A small image VAE, trained from scratch: encoder norm batchnorm, 34.5 epochs.
Rows from block 4 of the encoder, named by matrix and row number. Each number is 500 + 50 x the weight over the matrix's rms, rounded and kept within 0 to 999. All counts start at 0. Numbers have three digits each.
# pw: pointwise conv (encoder.blocks.4.pw.weight, 384x384x1x1), inputs 288-383
pw.34:489492516495462483510514482695463489482586568457590424362542464565514518418532501550442581467519507423427440490413433501561539473463450442486487471540470502565445477552576563527502435551543568526548515492422449419442514507482453534596566409480390489487551427639448577550530452545473462497
pw.35:552430472510551527530519559511459442485474463490491439588492445608472434461521535428505468566493480549411501449482603483487443373473537500539402524490557488504531505424567434470496452559516462544466517547529499577504450542487502439525445616465492482455558445471593501478482431492479465472
pw.36:499485521491476488500507514436435456514497518495489543423448373455485464430498481453541484446524455456534480507567481542394482500534517501435529511478508448491401477474479472567512558516494515518515539512553619486455506504345536587630477462531513468490536541549535530509524503559399541461
pw.37:538467477446496524533430450499466458552522498510513515516544494576461512481496561545526479500465523434466479472430625553493461415419470445521415522494469522575522448514524480466513600487492472483414515538559472543503460538534482440505516492470463513475589476468557528449403511582476442508
pw.38:521509544507489519555482546540506584459509569502488506479469479487476538495499471516525468533495504540508455514430475501546550536488458513480591551552448608489456527496457532494534480443485513476477476544503450500506481505492507506425468436521515416489451552539495451552534524480697519576
pw.39:473535611460570546569491535513392494558501504492552567532473520534462531501501491554484459569469544513502443485489503546501547531456439517425449541464516559518456467498469544403535534482466459597510387505512442518457507536490417485501483497581527485448531471522509469467451474569539464548
pw.40:506507556544595533583541474476515523447556520485438497549497468500464499496516540441518587452482430582510484446524541447508389419472582504513490448498498433551459515514496486466529416511496518410418553393477520582472509487509555411506451538425513485459457505486515495392500510530467445463
pw.41:539491449509494497476492529555412505512522543469520533458541513591448486517541574542465456524444559474437463550464578571553547489471472522510428462512616541485435369501551457428552551562396474563487444534485482520486471522493465584472508523493503509542488496516515480541496474548514454500
pw.42:458557505536508543472481527584516475424555472590489578495483501448490529452512516525492547552526486476583557486442502494565595664472437440418632538529482467520365486484464559506487489477512475465549465542514473460418471434460438472504503448453501367528562511561470479538469507456587450671
pw.43:506439501471534554610434474625479505453530472553493507525432440561440541461506530477567608487521546557507551454482530492465498493426589504459533485575428567619493437519458484452678421426507434492496509490494507492480498428434534486512497495436419443468489595472503544535447561512583504548
pw.44:479603524519487481604463547519497563499438523551478519453438530471550566486543516525519486473516542457534485516498513507531613652450413479466582509499483629496447529489480645460500500537510397509503493491522476393528499449501420433450499518553500467529492533550508533549458516519670468496
pw.45:502516455489598538490491495508553529523441514474548453533506545542461538563532586459483521592477539554454515525476543514593478521429478465492448638488525511529484538438487499455436468491529494460476380507427338435453497519567464395484510531501460510468522474489532457490547506527590509492
pw.46:465501452485527541514476489501493508447490551574426409575462460506406577531471474487523623509533503560458470422528526537566490533452525437460504625494568520522470522509583483497569460478551546477455496418460435443487411488579505430566504486500525450539480593492583500450522534567551419512
pw.47:674442338456429460515555475500449448511473466478462466554513523559538479467479509498502507533512418502426512460566481490428458437490534534518456485510455479518558547453568409508427501455481604480461521570493434486537490551469472488627602544486510554587561490501491490461425459551387504512
pw.48:503558568624455461456476477485518517533414475574517563574468518502544448506465438452533433499487550499603430484548526473483584511468430467515547375542580474429376471500542489456494490471484510626483495484504578456496494493560477527500427437529642443585517506453470513434650457485575498513
pw.49:525483555450561441560533494527479448512505598448651443539475503513503536492580552531489514508457537523381396538476542566610555479488559496531406534464509538542555381519540549536548505416407516578470473481536487520535469529534517511430503544480490555571490492510545481522453449644504462539
pw.50:487457511511460533420516521481548425556429553385319465487566466429584429475437490487543446483423463508465518547577425510385480445605550561536370435471579493441586501459559565610517469539544500511506581541463521582462522616466573538489376593513513505462525444477527582482593439481434508453
pw.51:552498468461556374448555456494510465478493433530424517505492485540429524433526510474500475490440455499300446479532537492460470417434499585509529436553514471520536386508608480578467515477519470507471509513428516559525549553511495481470470557445441547463482506519516510546492440482388460467
pw.52:466519530533492492509450468491519583458549476540491499476460475489462531475476481589476519457536446400518488591470487492495567592490462424468531551517506469453422502563551491470539492455464468465539490416584522428518421487442532437504474465515470500521458549570401524483476528514569386631
pw.53:539388632499586472510542513490567432480535482448527528498507467525628494547505518419503511529453518549451574503526502500531510429475541483516505447529602450449472540502479489533483462584577560487517545534448467478469475468523553444519511460480429517422482424551591525519511429521456409443
pw.54:510564422540482509600440538490553559400443466489491580451490519528541429471430445507529492494446493555499429450461492476448526530546496524544581513543489548478516543518412518522461461487487557440491571468517493419542504430495546516430374385525611465476444445483556525541538601553646521531
pw.55:531514595484520469531495533528496556490646469502497475480446439531395430470467529519529502434476397455507502551468481574533442475506494533448564550552501520578558443453479449477508488544443371512418571461509478545544511587443492379540438517261462512459461542521478516449463505513457488492
pw.56:463463693492529454425494505489480447505417478419504421468542543490526492467393494464459390554484559473510541572483536523535503540490367529513469458444542504344473503457538522478341498522500487590523524509461477488476505489597488586475482452606421499506476513577486497550544502543527480481
pw.57:589443414412464441493508543474456528529527503528476420558563522584486524508513500497441463483427502523354464429523551464428463322514491491527488497505488523472474483535529427467513491457471464517499543507454472512485533550455481463539496497448437569466587507505543485500480483448319545435
pw.58:582507546446518422516489541504314471541496439490524432460569426557473438358530433484467539455423557547465479456451476509409495438515452474441464437479414529501410527491408485512510528443381460583445532624529537452514515516434464456528503516503495484450535500598507492470468471521413547513
pw.59:494542592473498463590509496553533563440501549419584422424499536454527512411507552527527430495442548469569479501480511453575550552468280503460446522488502561438459533585493581434456464496484475553555480465478450384435425472511473575513426531491474444485514524597512519532542493477554463427
pw.60:486492561475537536499538502396529533400458424496484447499408502541537423525476418437543491522498490484548521573478537533530548495586357454575553468518610488377515502445598584485473558499549527552520568475490535538454484534493426565488398448438421540562429469622499505485605440489525417471
pw.61:555388479476455402480537487562548400432415507445394492531526472466524432402523418398471568438476511559452496434562444420512430406531494517518465443484467485452568532581492557604511453526520570493464565527460509486561438500438505420549453502424463476559521504569496588468557528509440567465
pw.62:445567539492479481484474500514552468515512633480482544463553581476549499480576509487441388622487551504466494504488517474532582556470415498530429520516562523538393541617498568398431497465561527530534411563481380558543520507588490492508550539564547478560455565456502500480501532521559521517
pw.63:521487478487525358427535558470485469520521538429515468567599463552481470566460531476369508437512531544403523501406533503465484488457429467539401510353547495445516502564516414448460515445416468547414582526470437458557520502531450478436489587475510572542501456491530461496474442570485551451
pw.64:521508447512503473473519529418528374470467474525477469633493445505543494506580570374515551588521514593432477533489489457505520414466582473608517490483594502530528491517556505500557480404527492453549499537395496560470482466565484485496513562501512523439553525493600450484591497518506463393
pw.65:472525590497493485458482529484495470456470558442402449456531559524580565505479483508473458524492514520429567551649441476491519467482379533490459432459560500366532508526551442521241529540598557621527506575447470527483514517535471564489454513505512577514532480611484533544570445490537495430
pw.66:584446521501536441502517533516490517453543465511503459560525465515457531533472549446489539506472441544465528468513514503481387340479563489566467457491512465410539367518527487545536496537448499478435511553450461487498473595475554420491461554386557549516525516525541515466536446573414488452
pw.67:500497516508606540476513436506554402501511521502473472489535472560509513608468518476503529509482468647487453522482522550569492437447540467503486595496668480489516523460511479438510474452531562459509496490427400529575478534574553487437497555463515577371453535521586479444569524580474516478
pw.68:416509516550474439495534490498562487520488490534498555430468437529558496455564459447511446500513556489531535476571458473526566515562456405458514548563509426414465565555524466500417475406612512511549492487511529472477415347524534577512467511522534463565455564524467519570565497467513428449
pw.69:456531532545552534513442585544522413462510545523515517513460531525478524490593507550421480615509617538546470465497534440494659537523481422456482542392464494468507459545526518442435511542456460544556436499517367434444481469581452486515421496572501449448401491500527429440476519508631447539
pw.70:478560591468580416453453516473531501434465504484565408494495580558560495514470517483501385581455591470487515578550461500547488494520398418508425442529509455474467505453545506417464478471529524546554485533460420526481461468661411499502426545504487507445428526501516429486589516498521419502
pw.71:516597444479458507500529460465485503541534507564609577520520522488463613461616475542547490440477446489475515485535515518492505493479598454516403459498449493627522556558498419530510520487494521434459517532537481546520480495470458593482582483443553553531512577551448563424505504485473519517
pw.72:467499580441534494522487472540517467499512495436577432382479504529453537514430582458501507442437533448485470557473454549538519485543460536487478367572447472485590483577586486454484508605522612517436446526511479454467466573495488403548492484532491544497552510631492610504477494501419422595
pw.73:496496706510470510436463464538485509464412546438496517480495518484483498530454528500518434534432608485512499544515524458515539497530363522417433459528611517408536513433428503508390525583464505610533516503466537540445511490545499537556477497557419527505557517559479614582529531517459445546
pw.74:607448401528555477489510523500521483530471514466499564491517496530475521518583443434519476460450482500470490497480562534459445356447580460541498490547476477509485509480551435533516524462492507492474521595542498649463509533495482491535476472468542494509535472511504471514472493508400515429
pw.75:530555565416457419489485541518516648714514489531589537490484570500524462454544497540577432489549449448576490610521405510547552514520521670511497517488487538567555534432524429522529491561488481557545545565544510497664592552455573572461549555460514551524478493509455454498513518409565456525
pw.76:544483516537518419519571525390484488568546524487484540561594584547486512559498515489487499430445502484359483558536582479474511417528490432520452558483484453481518408519506431489483493410541559474496519538388424499555515527523439480493582544471507509541450468475549444444523380521432526391
pw.77:478503552481547447474448573537542490551554507472544404418443538504543516597461543527517445455509519554502538537487448434505480519542470547583504534573545496492517494505496527470498451576556492508427548477469311524527524467594506455547444476488443560474514405555571493540538519594503510539
pw.78:549514473465527518466508474467538451503465568433508499520554445473504547470518509482472439481404481478405479517507510487505436462569472506499479503533518442447702563580658454503459505433465548538561588522489509520583572482495559502517404535558494523518497440565454555432562456466355558468
pw.79:512481596496459472409473480436486452610450464470503514489548541510502397383379593513491412493490550433472491604577550484494512423511452572493477464461560508427503481486542486556381486518502497507505591493503441514445526480567484445484480529472515557535548425478486544451500450456471451439
pw.80:535511505516552491423458590463493555415468476467390491498490434576553419402387467452461472470482474456456449441479561382509533449438487403438461462449456615364445502444410524525470561546431515507482448545479393552381435497518510455519538518434407528381494449453501453535419487473488525516
pw.81:500522507517486536500579507547458535490486451578543478575525449474385482459406510571481540424423565494583456437467573543504567551442384413440540440502486544473526465501516571493527482495445493563464486445463483548568481571421421483510515480491399536500536560554484532516487472496524472580
pw.82:467457552456609480552529537575522515488521589480567468546493469549457548532474539570498541454460503541446500478439525509596549475454470472526472534482569573472463447532459467476526544535487473541479489477493447527545455562575446402504523526519491537504467557512583471428471542670504427487
pw.83:488496564549642485506406542552556465557516501469542445551512533466496569579595528571532493557454465508495544529452519498559544485486427490513467567470499473543470534443561503331473443589539541524420508479508395459500444514506516419486521511470468525449481489528543487560495473575628522520
pw.84:581486529484496446494541497514501471503478500450440448588529453519535462495433570501489504477437482546503420534533461493435473397596603614489484455439454422453569516504562416589485505551487492466505543520467514535594546574518502457578341495438487518510531501534584567528498468499486554610
pw.85:468467508488510434420572473447484534485533642555450555520531458518466592487459502473454467469497499496459474465418508516509524523523492376480463486495485460476473443525548497494480526407473479542492521524435540420460530471484499452440519558510603541555480569526523473484500521530420465493
pw.86:501560406520426435468476606408420439461468455648409455490556527618532528462344520491507458512465488436557463506444466538479525498467446556455562480425507499486518436482475524561467522503514512443463534532435516563492489509495493523588566417484661487471573623549399601440534488458504487546
pw.87:555488517481517555518559489512489623454518498442478562481459501433438453585443521624610524525520512552593389567498470602489510541472466565601586465534539582462536563479590531555462510507568549531523505645535462377550453526474559597443434506539609523520441490513538501546590538512499437520
pw.88:581501477456496484479500480573500475493499440476468499525506421553529467404530433485457535464494419504436454451527436432370406384512518511516502497502403528542570494393461390625458552500525532430484554495448526504495604566480511461513483507469480446517593479518494568471500453480398586498
pw.89:463484571448589515639514445474547437417530464483481470529493400515482552526484515473491683455505493588499493419490552498537449432473607506522462532534497455527506399494554465460592432456472553503505542505534465514464473546442558452464494497445499481415512554459532439397477541555410532468
pw.90:497501464473539473543436536482430530526579562585582429382510470489427517556521566555553506527492491543543503520473492569505474514353498440442512546463556563582381392459434491510572438464480394501491520461434587557433473443485425458580442496435452450495470505554446455489444518520537452461
pw.91:583523493431491480461514467457368407535487515464483597576493442538506492393474489431439452453517498492466561446516603500456450490486580391491475482455496391473485446462518481554473517402404464482483467545381558510451527464478506476481513515513529499521519531451501466462492437433410452471
pw.92:405474568519519470500487501551553444412542481528507464567552445425518514450508452469491517486459429455506465537524473463510485462520512431552534479660459480443447539485502501507511441510586535518471498506568582514506513523410499504535425510512470509504520541481549597482536539559438437517
pw.93:477523531562520462529437453499495415536522535605576506503532481440483577577516508514515602475543515540565557589368429506516567511558524422454516549552482528577513486534461550517516495503467469506518455551530472550510594495518477503453497503559539446593502522398478531485545478543483607510
pw.94:476549533543472454490536507492437521529501527583542528471550519493528444479477447579469482547528561434541500535449508499515601709454513525434579471545482545504489483455540649518456502471464487512564498502559528404523492528502491467522478494594452487547494503546553441559504541552600503564
pw.95:508479579543567492464501458575470524503533464455518468439525495526492443415467491447512506516484448531469554539509544524504517475540458584449523541492593498499511449505477556568525505677475470568498499472518492502536477529455459470523508417435485479452502451546505505618500473536471495484
pw.96:500498536518364556511458534489436454579458452477356548468512466482506416461495437504439403422461489447501477498527521439415512455570486492493500413476494535478467507392489486535436522520520483481461538537486522544502506479473443496578489470483428506433505447501502564559517512437460502470
pw.97:499475452496559543525492450500570433444501575504466557504473379541502590482633436418535579479512415563451547368517510427496424425448568481521472532525490467601491528550497479562564470477459553452457470472463490533494468514419589428492541452382491475359527602574535500432501540478521494431
pw.98:510452572521543486534449487657462460471477526436579384498468452526525598472562495483521470517485555477454561430496515479455501523549527541484438433442532521579558506473491450542534493722450411536457459524457506544468412539482428467535530494501455499512536469604522581552438451564515568430
pw.99:510531675528495451428540583436437380621456564488503475473548555520527489543585543515472379534500568472516560574507479523407510432549422550476436491480576531509507459558472526486365524477466457593516478507549437465513511504533423507467406481511559546543472488513463459500521471514532536460
pw.100:421576674544434466475512542452441480570509535536516537480583526534465518497501547597467408503448662424502453549455519550543590580572396427431469434516513516422410422480467574454488587498495415634614454564501451480468567447511418569500503547620464519575528516514456498563510471458508431548
pw.101:463540538499468558523448544528465521435552391531525562383512464510399470471502479576502463443542536454587506483485559458466531664519429368429522468441486579474366448454522561435487489516473411442589443536532504548488517485463481522507466551478523472529573486551460519502475515481573517592
pw.102:427574514522435504442387491464505499451596517556445430462427556517527492530552494517575535514560461499636533478544360502536492523524471515441588493534517468541407539539554512455481477490558537486577531422513530412536548428501472565559471473467538378538473506534439483542538615568519476507
pw.103:426522530499525503556461491538429540410504561544490517482502528512513516512501506463509463563512536438518497461536505467557605546446479470492503504426470549498391550501533602444510527423474439468483368489497462472522428478497488485512518484583516461523489543433516461488504481497645473540
pw.104:451563540512555480506467545542410528426527440500477530484433467482478479451512437533479530466567536461549485442513550551496617636492356439446528433489480567475505555531553703475480524455465495528489514466524459449484453488532453492544553457546426493497458463591502525562491501482601465550
pw.105:504487602470475508473535463550473473473498463529417397477488486491492486456368453464438422541479504476479419523513476522487522528513449513451460471558537517442480431474503558462438552553451562488446499553425443456470396608448505468456451511531466503414517481562477502491523486490530472486
pw.106:475527512545474485507471550592383522567537509459544379464524484493474517424546526484461517562465534403502497424540513479566450476449422475507459514457439584595458404465475549399462567486421362451455501523497471504484523475510369475503546505483400464450508522517498506577475442548563443481
pw.107:509444556436450497462444524491462552587527495458446547501650519528476387498515585488447496459454498386383499531501538497484477436557499581468433427460553483489509445507505513512393561504467543494467554589533440504493460527525490543486444573518503522478497475519494533537512428481463488531
pw.108:449426549520549465418500486442490399503433500439468480492509514512576434498511522404506363499518525456465533630566515444487500511559400507452453490499606471414497494520446483474461486467479486555557520479412484508447496541498466404504448517485498528466522436625535549501593488465448451421
pw.109:478496590561481489506556587516544481505509549563525415512378652501563555534525488526432511584502498541426422528443514511536578520556450536541424498518532499544539513547514447584485503404487535533519440519504452423398498458598506430495543461511503595501448443527588581447492484559513520529
pw.110:445474503447589459552522493483523523499530489432526494511464622442532548549517481453517455593524520527563509553499461546604573476527489485480469557496571523484532510486473414438463513468611480549548441478508360475439485471654471482425487476544511507488523388505586429442552541539516516475
pw.111:465539515486450480532529424480502462464542450550507520550420529493626457494486390564448456492478507483474520597461555516524530475537466488432479494517491479462506530582652538538430472430560522500579543462515504433464468520470482540500420426539532541565517493545516520602610477471490471567
pw.112:509537503477529558496517455558476564438507443420495391472516475467515376487437543509459447428499524480457512554471556530533434513518451550476448456519539535481475471458478488479520426548537428482439576524463452522562486559529426439530429511456389479524428416601488513529396548502577506493
pw.113:418486534544524460532462444509532533434504485473483503495486485493609393522451479449544494541566474505560519420535474465405470533547448464440538485550493435442501552537571494570535508527565509592508503498473518455493489452441526598540381527516533496554414552579494598533598500560493436497
pw.114:498557551535479517500571490586406447578474501454551483472467487571461558490582452530411480455466550453483515489468480613530655517435439476414528449518470542511420425482457571523425575477494498533444502557532477500542453514548401427586495543500416470540517419602551517550439424528587488477
pw.115:505573484503479489519411586571478480543474568523532494464534482599483482443574568542509447506489575533518460453443512548503576582435444456461534470496495671488394482540533565477474518507449393562481462527455414541565466519478457381593496523483459427488503487505505513574453493556631485535
pw.116:481489403429520637588515479540431494434521452561513415526467355547479521484509445459428519502480409499635544481500456459461526542531436490461653533517459535521402491456478455465537520493497409412499454464548563472400481450475438477558454467480490380516487532559463488530487473447580419568
pw.117:428506461520462486431482474473491408482441488486421422446467519486584364438507439500422447441480452540605494479550498514425467481533479466449543476501509457499459543513477475576510476470544511585518567449484532442492473419443499550511418485466448538510490477539488564505587484493406417506
pw.118:524542533471485482360505526450483385579439452418481503445534503536509419500477538520411404519423514378507536520525491492425431493526441509515456421459474488443507454451485535528425528502514512508481569611454501507456545486499400500600430479446486465442516444556513568508483399477455513501
pw.119:401539448458493527491483595460480533521465484499422511451429452508450475497505365512554464540502473529582497519506489571499516531481382396444571496459467551415454563496573558483439482395539475415481455464485429433475432488513424510508486512515522440480425517525444501492545501542601412490
pw.120:533462433508462477558480464499524466559432466492426479444522520457544536524439483414462469516471415481500510502611383535457511480569586602539545451468586453475575478457538448510506510493504469529432540517458542574448578483426535586529406502506551528548532510499543541519533564488408567516
pw.121:473468544459547429432537567556479481587521527471570483515540457541496463460487558433458414497450563518451512545551497534545581486464483463496468529419470505495512476483499534419462507516424462530486490532474378503490439562478470508491527520512488540440534408521546512570486484534466479497
pw.122:515488536517500437486475488416536456590464512513488532594506515486489503527573572569546474487518532513430540502506476439466461537500533515589512515470479430445589475477560450562403506522523505511532525488489489600522626529451543539521507586465513539435471458472451488472553516543446512445
pw.123:508391482458492517575468445544550558481495473457505433437474390518515529444546520487552500537456396487555490452487485564448408432603532529504491433606500519622472474412530436565580432508533481449446562487586533571467447483399564499571424461475498478489540519527511562473529503504510486485
pw.124:496501659533432394471467516530444460534474514557502593436476504516537526452476436513461401446517620393447509524546506461523528576496460495478461424497502516528461484549506530471427574434512433622579494478453533499455480423571411566472553506725491456527536488453506507522595481458515579550
pw.125:555437492456463443515545487536477495553506492452449475493542473541479494469522577478465527484459503504398470554494510538460541443569478541467437479474503514536521513475566499560434561488482510410522520557432513525552557481398519496596446534446494552492509530555486473530525474429333564459
pw.126:500505481503506467416566454517558456501412489383454453508543514489577442527363521497501444549501392552491455515714558407531494422547425552516459470433549507319523476504443428452418501505548531463489595536496523454539482492475556525545396482513485532423560459538477508517576474475410489476
pw.127:537488440545460462547476403497607422540503547505513459500500447515545423470510468458439542478408428540552511440599488519422451456593551463608542457488532364525480501553539449534482471454449550415453563464479601583448465464409571553531436511554510506537477532466530574491543504496396570429
pw.128:513546451545462569584577480553500554489510488581527569445464450510442473484511440481496571511493524501451478355422513568479526553480563459466532479586424523579535492517498534485498467413502531456558471508640518472498467486491474538520498477526436443533506528439485481492461490500543530599
pw.129:426488395529378536492508558517502481430464453607412453434503468637468501525380509427499421566517445476505481493519522429470562472507444388343550438525433524372408523496511488466509564450497474493552516583445447406458445532500468524512472517500528556473461457560480486536498502508492412549
pw.130:495463472519496440467457489387492422618506521396481482475548480526534497474505532439468499467435422475449449555589486411462366359530480508567504550463554469486505504444563446557426519507462546453468546487459462475445489556507526419461442498485514556472533471534452557549542323501396496370
pw.131:477588502448386501435412479424461451539468517515605485455487394538474496551479567489390477403466503460469471391544494520396398532433529415526435462462437496497516495499482489443488504483433460351455459491468583521432472458443495576453541449477490487479510553466502512499489486491433478533
pw.132:519514468520584505584485533411497548453543491509506375500414477527456560487598488548502597466478542564512467464492521508496483486381536477540510518487455524500444517562479476484622428468483524451446499475539450533483468463518488445518545505473492451573516550467520467368451521492545463456
pw.133:472496522469488511490506556524512485429462497535450476436441446515533450443421497444551504409488469493490517422466499427465452354494468463467449444499461475464522489550501594505555476546510561418463534550422607457490503436509534528491543512464471523533527519536483513547485464539421519495
pw.134:452542493525574483512519479435484451558505466477544484577526453539457432560559617454489477574445504542464558562494476444499561455482449630484487584510515503516520498485483508511464480522537485483480512473512409508534533621547470409535412541456517552435504426547572547482498519572507488493
pw.135:442485468504439511546456434466581535462489481516457429403466462459565448495492413444513532446551515551608478464603437511476510514514456553605589501539559506554532558603563492503502472391557544483490458428521486446600409465541496480515461449458495452501421522517465558469556499518517379482
pw.136:420482466536493501515481565487479601484502541527471540479482473482465511537552508587570512587535558446573523483503529503540602627492443387433559493506461593494422521542507614376482440469472489550521465386489519422554475506474485500528467479478504435534467508509497468501466511511717460566
pw.137:504468535537531355502587568485474561509483540558478562487486561559525497451528464538487500557591598479525489490505528516539605604411439480433521486544493502481386482525492520505457461516515481534474464562503471506470441441532455525466530498603519491482503535496500459521524482502526379506
pw.138:450481565404608481569539542505575530461512543444518454472400546484461522560510579497555438474442524595489534558479530537617493485471435514505512587507581547473570501474477488452483464574536510548434541455474477457472472521527468506508477473485528493419509510499588508488567476612536439481
pw.139:482381523509467439443522550434516396647455555471528512558443475552525470427572483391482555501591557571498657497456526389462547407506493438483572518448534542540465562524472580469506469418510445544464518474354571482448560474523532409507498516447463406526522445648546567503504491450531506486
pw.140:491559489540465517477465475454401510468451526633515517468527478557428540450477519642436529489542508474584498430414550556491580573406484396421480445456496512505492494556501579520512531386471498481489505532461477472460502477451457508487587475596577459474510594411512424491440576531587485578
pw.141:432522509532546487502413508480518505483547540505487440507511503533465501584481568495593488580518512565499514473514540509510484462483540480515521641533578428492455503407554547446529485518514557465488503474527447493476447479560473508428478482475533487411501545532488461502485557586569480508
pw.142:440493505514511398421539460453529425516492552540377503511568488512459485440494451474493439526491559472565397549576488476494489526449494459498515474487541485431489528560565511511457545396561451512542499475490603421394543465520582599459439452501659445525513611516539453475519517483414494493
pw.143:482513586525398488403486511549476537575445454460469355487469486508550360504435518523516410438502465400542524530523486464446428504540371418502417388493515478483512522483596483512460529481507434618529447541417444451477575510478510569553397487512481477562516536600467482612612475431502467462
pw.144:452503550501465382442545501462464468575524468551465481517514500599458533446527496502370465542434549436475439445480498545525585522506430455522439500507434496484455446560456517435455608483459488494424486521484529417461510419434518546521595540459502513542542468434457409452449502485543572522
pw.145:465530490479528506538459522476574491493562508607507568493454477497507514446488507573471515439474531494576454513472399553504487532530493477494546563546548528528525487540534543483572421510459504472515612504547480556518509447532474529540518494513491434499491602533488563573509589553520526546
pw.146:467542588522503482451500509595404481420477439428493472491513469446487525454446504455459424568488577462524467583507508500532479477521430487483482460429538454410525477480531581418381544614480507598449558574411445491431486449498356526517510459512475521499616396580479455523520529551547482515
pw.147:488392491475509464405555551470560438492353533447528508599523518504555492502540551486491506508510413486486509601483512449586509458507470461472472485445586496481575534568542564557517480431526578529419532501464464457510507536545466418530482440493522464515437562504572460296583502495509394453
pw.148:451557500578506537452483552467480531461494510555539486473429504444486474482430508461543465522528486592496492516485480509529556558561339473397534501455506487380497516536544644421457412472502486524512403503579437461569469423532459505535417452508542477500442516584482487492526479528550441541
pw.149:498529530528462490501435511502514407534510512685506587476496460533476494484450464539486442465558519451584502449478495556465509569559430473473605491539488529528437578568505595512485474404514458452522481454607548482417485467438515534477524543523552439527441588501438482479431545492495508580
pw.150:466448539488554562627485529529494480407520538479509473494446474548454524547479536500566592502457466591507470467550484575447498469505593485411494512516475481498464461459474565454649402543538490365412547425467475532508457529448516432547479468451560430525507512472475520474471546533477424516
pw.151:548502482468460469510465503513435486481561546407477505506568479567447506498555509473450530487375465449436463447485553480427509489522471497497471473513500403487463449494482408494469539450473498516468592514458554485419495474478515524555529466450466474476611496508442486483472450516259502455
pw.152:429462520507508514480510567491570524509382583587476522573446560470565572524457415541398507538480496521431436477439549560472608490556456426553551494471499546299434528540503563538499471410476554518493542471457499520454423467445506451452591545556562429505491523503588405490495457450506506561
pw.153:511509525539514587518458496478427525490497498532580489505565438523502483362567587578516504547488485402597482434385573477417588595570450439428558461529416536542470502461464576521570545510477454470507458449560472505511501436462453477506491486443486457496491542548446538551407484489586487536
pw.154:597545431460473513581476483461368462544418480471496540504498458484505484424526498517457412485455497446394514461480530482443550507525555456500504466519502527532455470498561483522457570480466429464512483554441513485478542563437466451558469520498509536498557470542511541527452467503399483543
pw.155:454585359521436494567506492442518542578472611558499462503473514545452555468521558532561471607508485487474505473443511524525538506449541459454528483515413403586427524493507492459494512430553421487539499498498537466420489455507493523453517516466553490520555644462487526458539487498472473473
pw.156:551571511524437490505534546457505520473405529501455510552415590569517487525432427561490465503508505502550398550448513493487654535511454461533557443469536576372496503550485542481440506404502487556615451465562417509474421472518515489492597470625610462494497579514501482466515471481588513514
pw.157:407534461405522513552525451423541548413504601442495506511413551560523486556501502515566509541561456480535477417507419551539491473569485493461548525559458488464463478430604581493474425457578502459492496499529421415476438525449491461471433452493536486532488476586524515477506512472459450534
pw.158:595429456510455492568600440463573428514558554470436476514495532512562477511442501506485507478474423500405456465514504511436536373555576578501432412489480414557561477574602404510439453441491572478483644573440580529501509464453481478533439542568515538510459560551439527499563502497346581529
pw.159:453447469513566595573459526561471515590501542424583469431543462594387543455681544510553518465448472490531495451445536517539529492450531568520548597408541523557391497515414470523561519515480397515446466517547458491518503543443449377500499470422480472430569530529511537551402518587544482560
pw.160:529388485414500481547525625592548441515542476416348438437443496481531488534460509473451550512440485508421478441592474445414440412604539502460470455507606486478536483457553461597521476495423520484532620522419546481482505561454522477527360503570450544515520450541499513524535480457299548499
pw.161:511455408526553426495533426485515513392418535556488550605559482549532509532432476478464578534436549579489432537531466580426514514529530514589493491551519483511552430612571392524538534307419547508501528492480544595423444486470615481434546561568653547509488592465517466450563457500477577535
pw.162:542424449516456477491435508498379497487489517472562495459571449494497478525457584547468471478479467459446492499541503536516468485535504494511427422500417526525534440480566410473497636454474484455481541534508568552520543487505440516539516496517502514517582509449443474554455484554439540423
pw.163:487544526546506503438487504398590418493427541497464474455464513514648520527494430373531424526477550553443518537459530529493485510484466444523513523538631481437537546544604465506482493533539547535562498446416443529467518454654587510614484531545497546603454462511510536447576492497505476452
pw.164:577489469514511420504553561480524493471540529485489391495516480558456504485548563496399449469448532461341410512463572519484443398479453580423423435478542566525546481476517454542395520528539508521503522493462494442588543610511464451490571546485460492594505535467524456513462475483423451496
pw.165:490495619505445522450518497505403441570500490417553502529515438532492501334462509525459443403445593483461489505496492496482495556474426482448482365554479464504486483496475514548453552479439506552513534529474551551471607499435534506564515497518461464525555472496472486499504462435509504491
pw.166:441578527531501490486508508481463462443394542491521519468425606448474527499540558454540451585512541479459493606488494601530594538552413521559480530364634479384585470541532500421428504491458459576440537465472388475477405476578450460484469472543662532571490538517484473479545494510508470517
pw.167:472524496421488540456563484567451495535459462415504429413556555449424374454467500479510473512430461463434435524534486507472363424567423603428481392449501492386566533488477504562475545542480491481513589478466496534456567498468572497510384471431544586470542529565464567572528507457362487530
pw.168:548367465564557506460470536465492474573464419437448479507512465476571479569452589546452432489460485539464508550542529421468509308573435668571463469504489459523616519411557492539484427524492588515449527461457515577585495565513556480521456518430485537469511485516518528546527472513440464512
pw.169:513457563463609539531519542542554436436481470439475471453418526508567456469484578512549466495478434493420491489520452477500482344544530597530485465505600505496760517528545503520500466456504518437470553502418514540560534494525558438494310501459509530488519537544478604535537512570432554469
pw.170:489537474419419474530468568487319507588510506463490588425562478499405481365379534521440427482437582392516393467483522546495609567458417409505493381558522437448448390519502481476440602532417486557501461567510514504511502519424375566533514451527562464524528502503543458526526470499483425597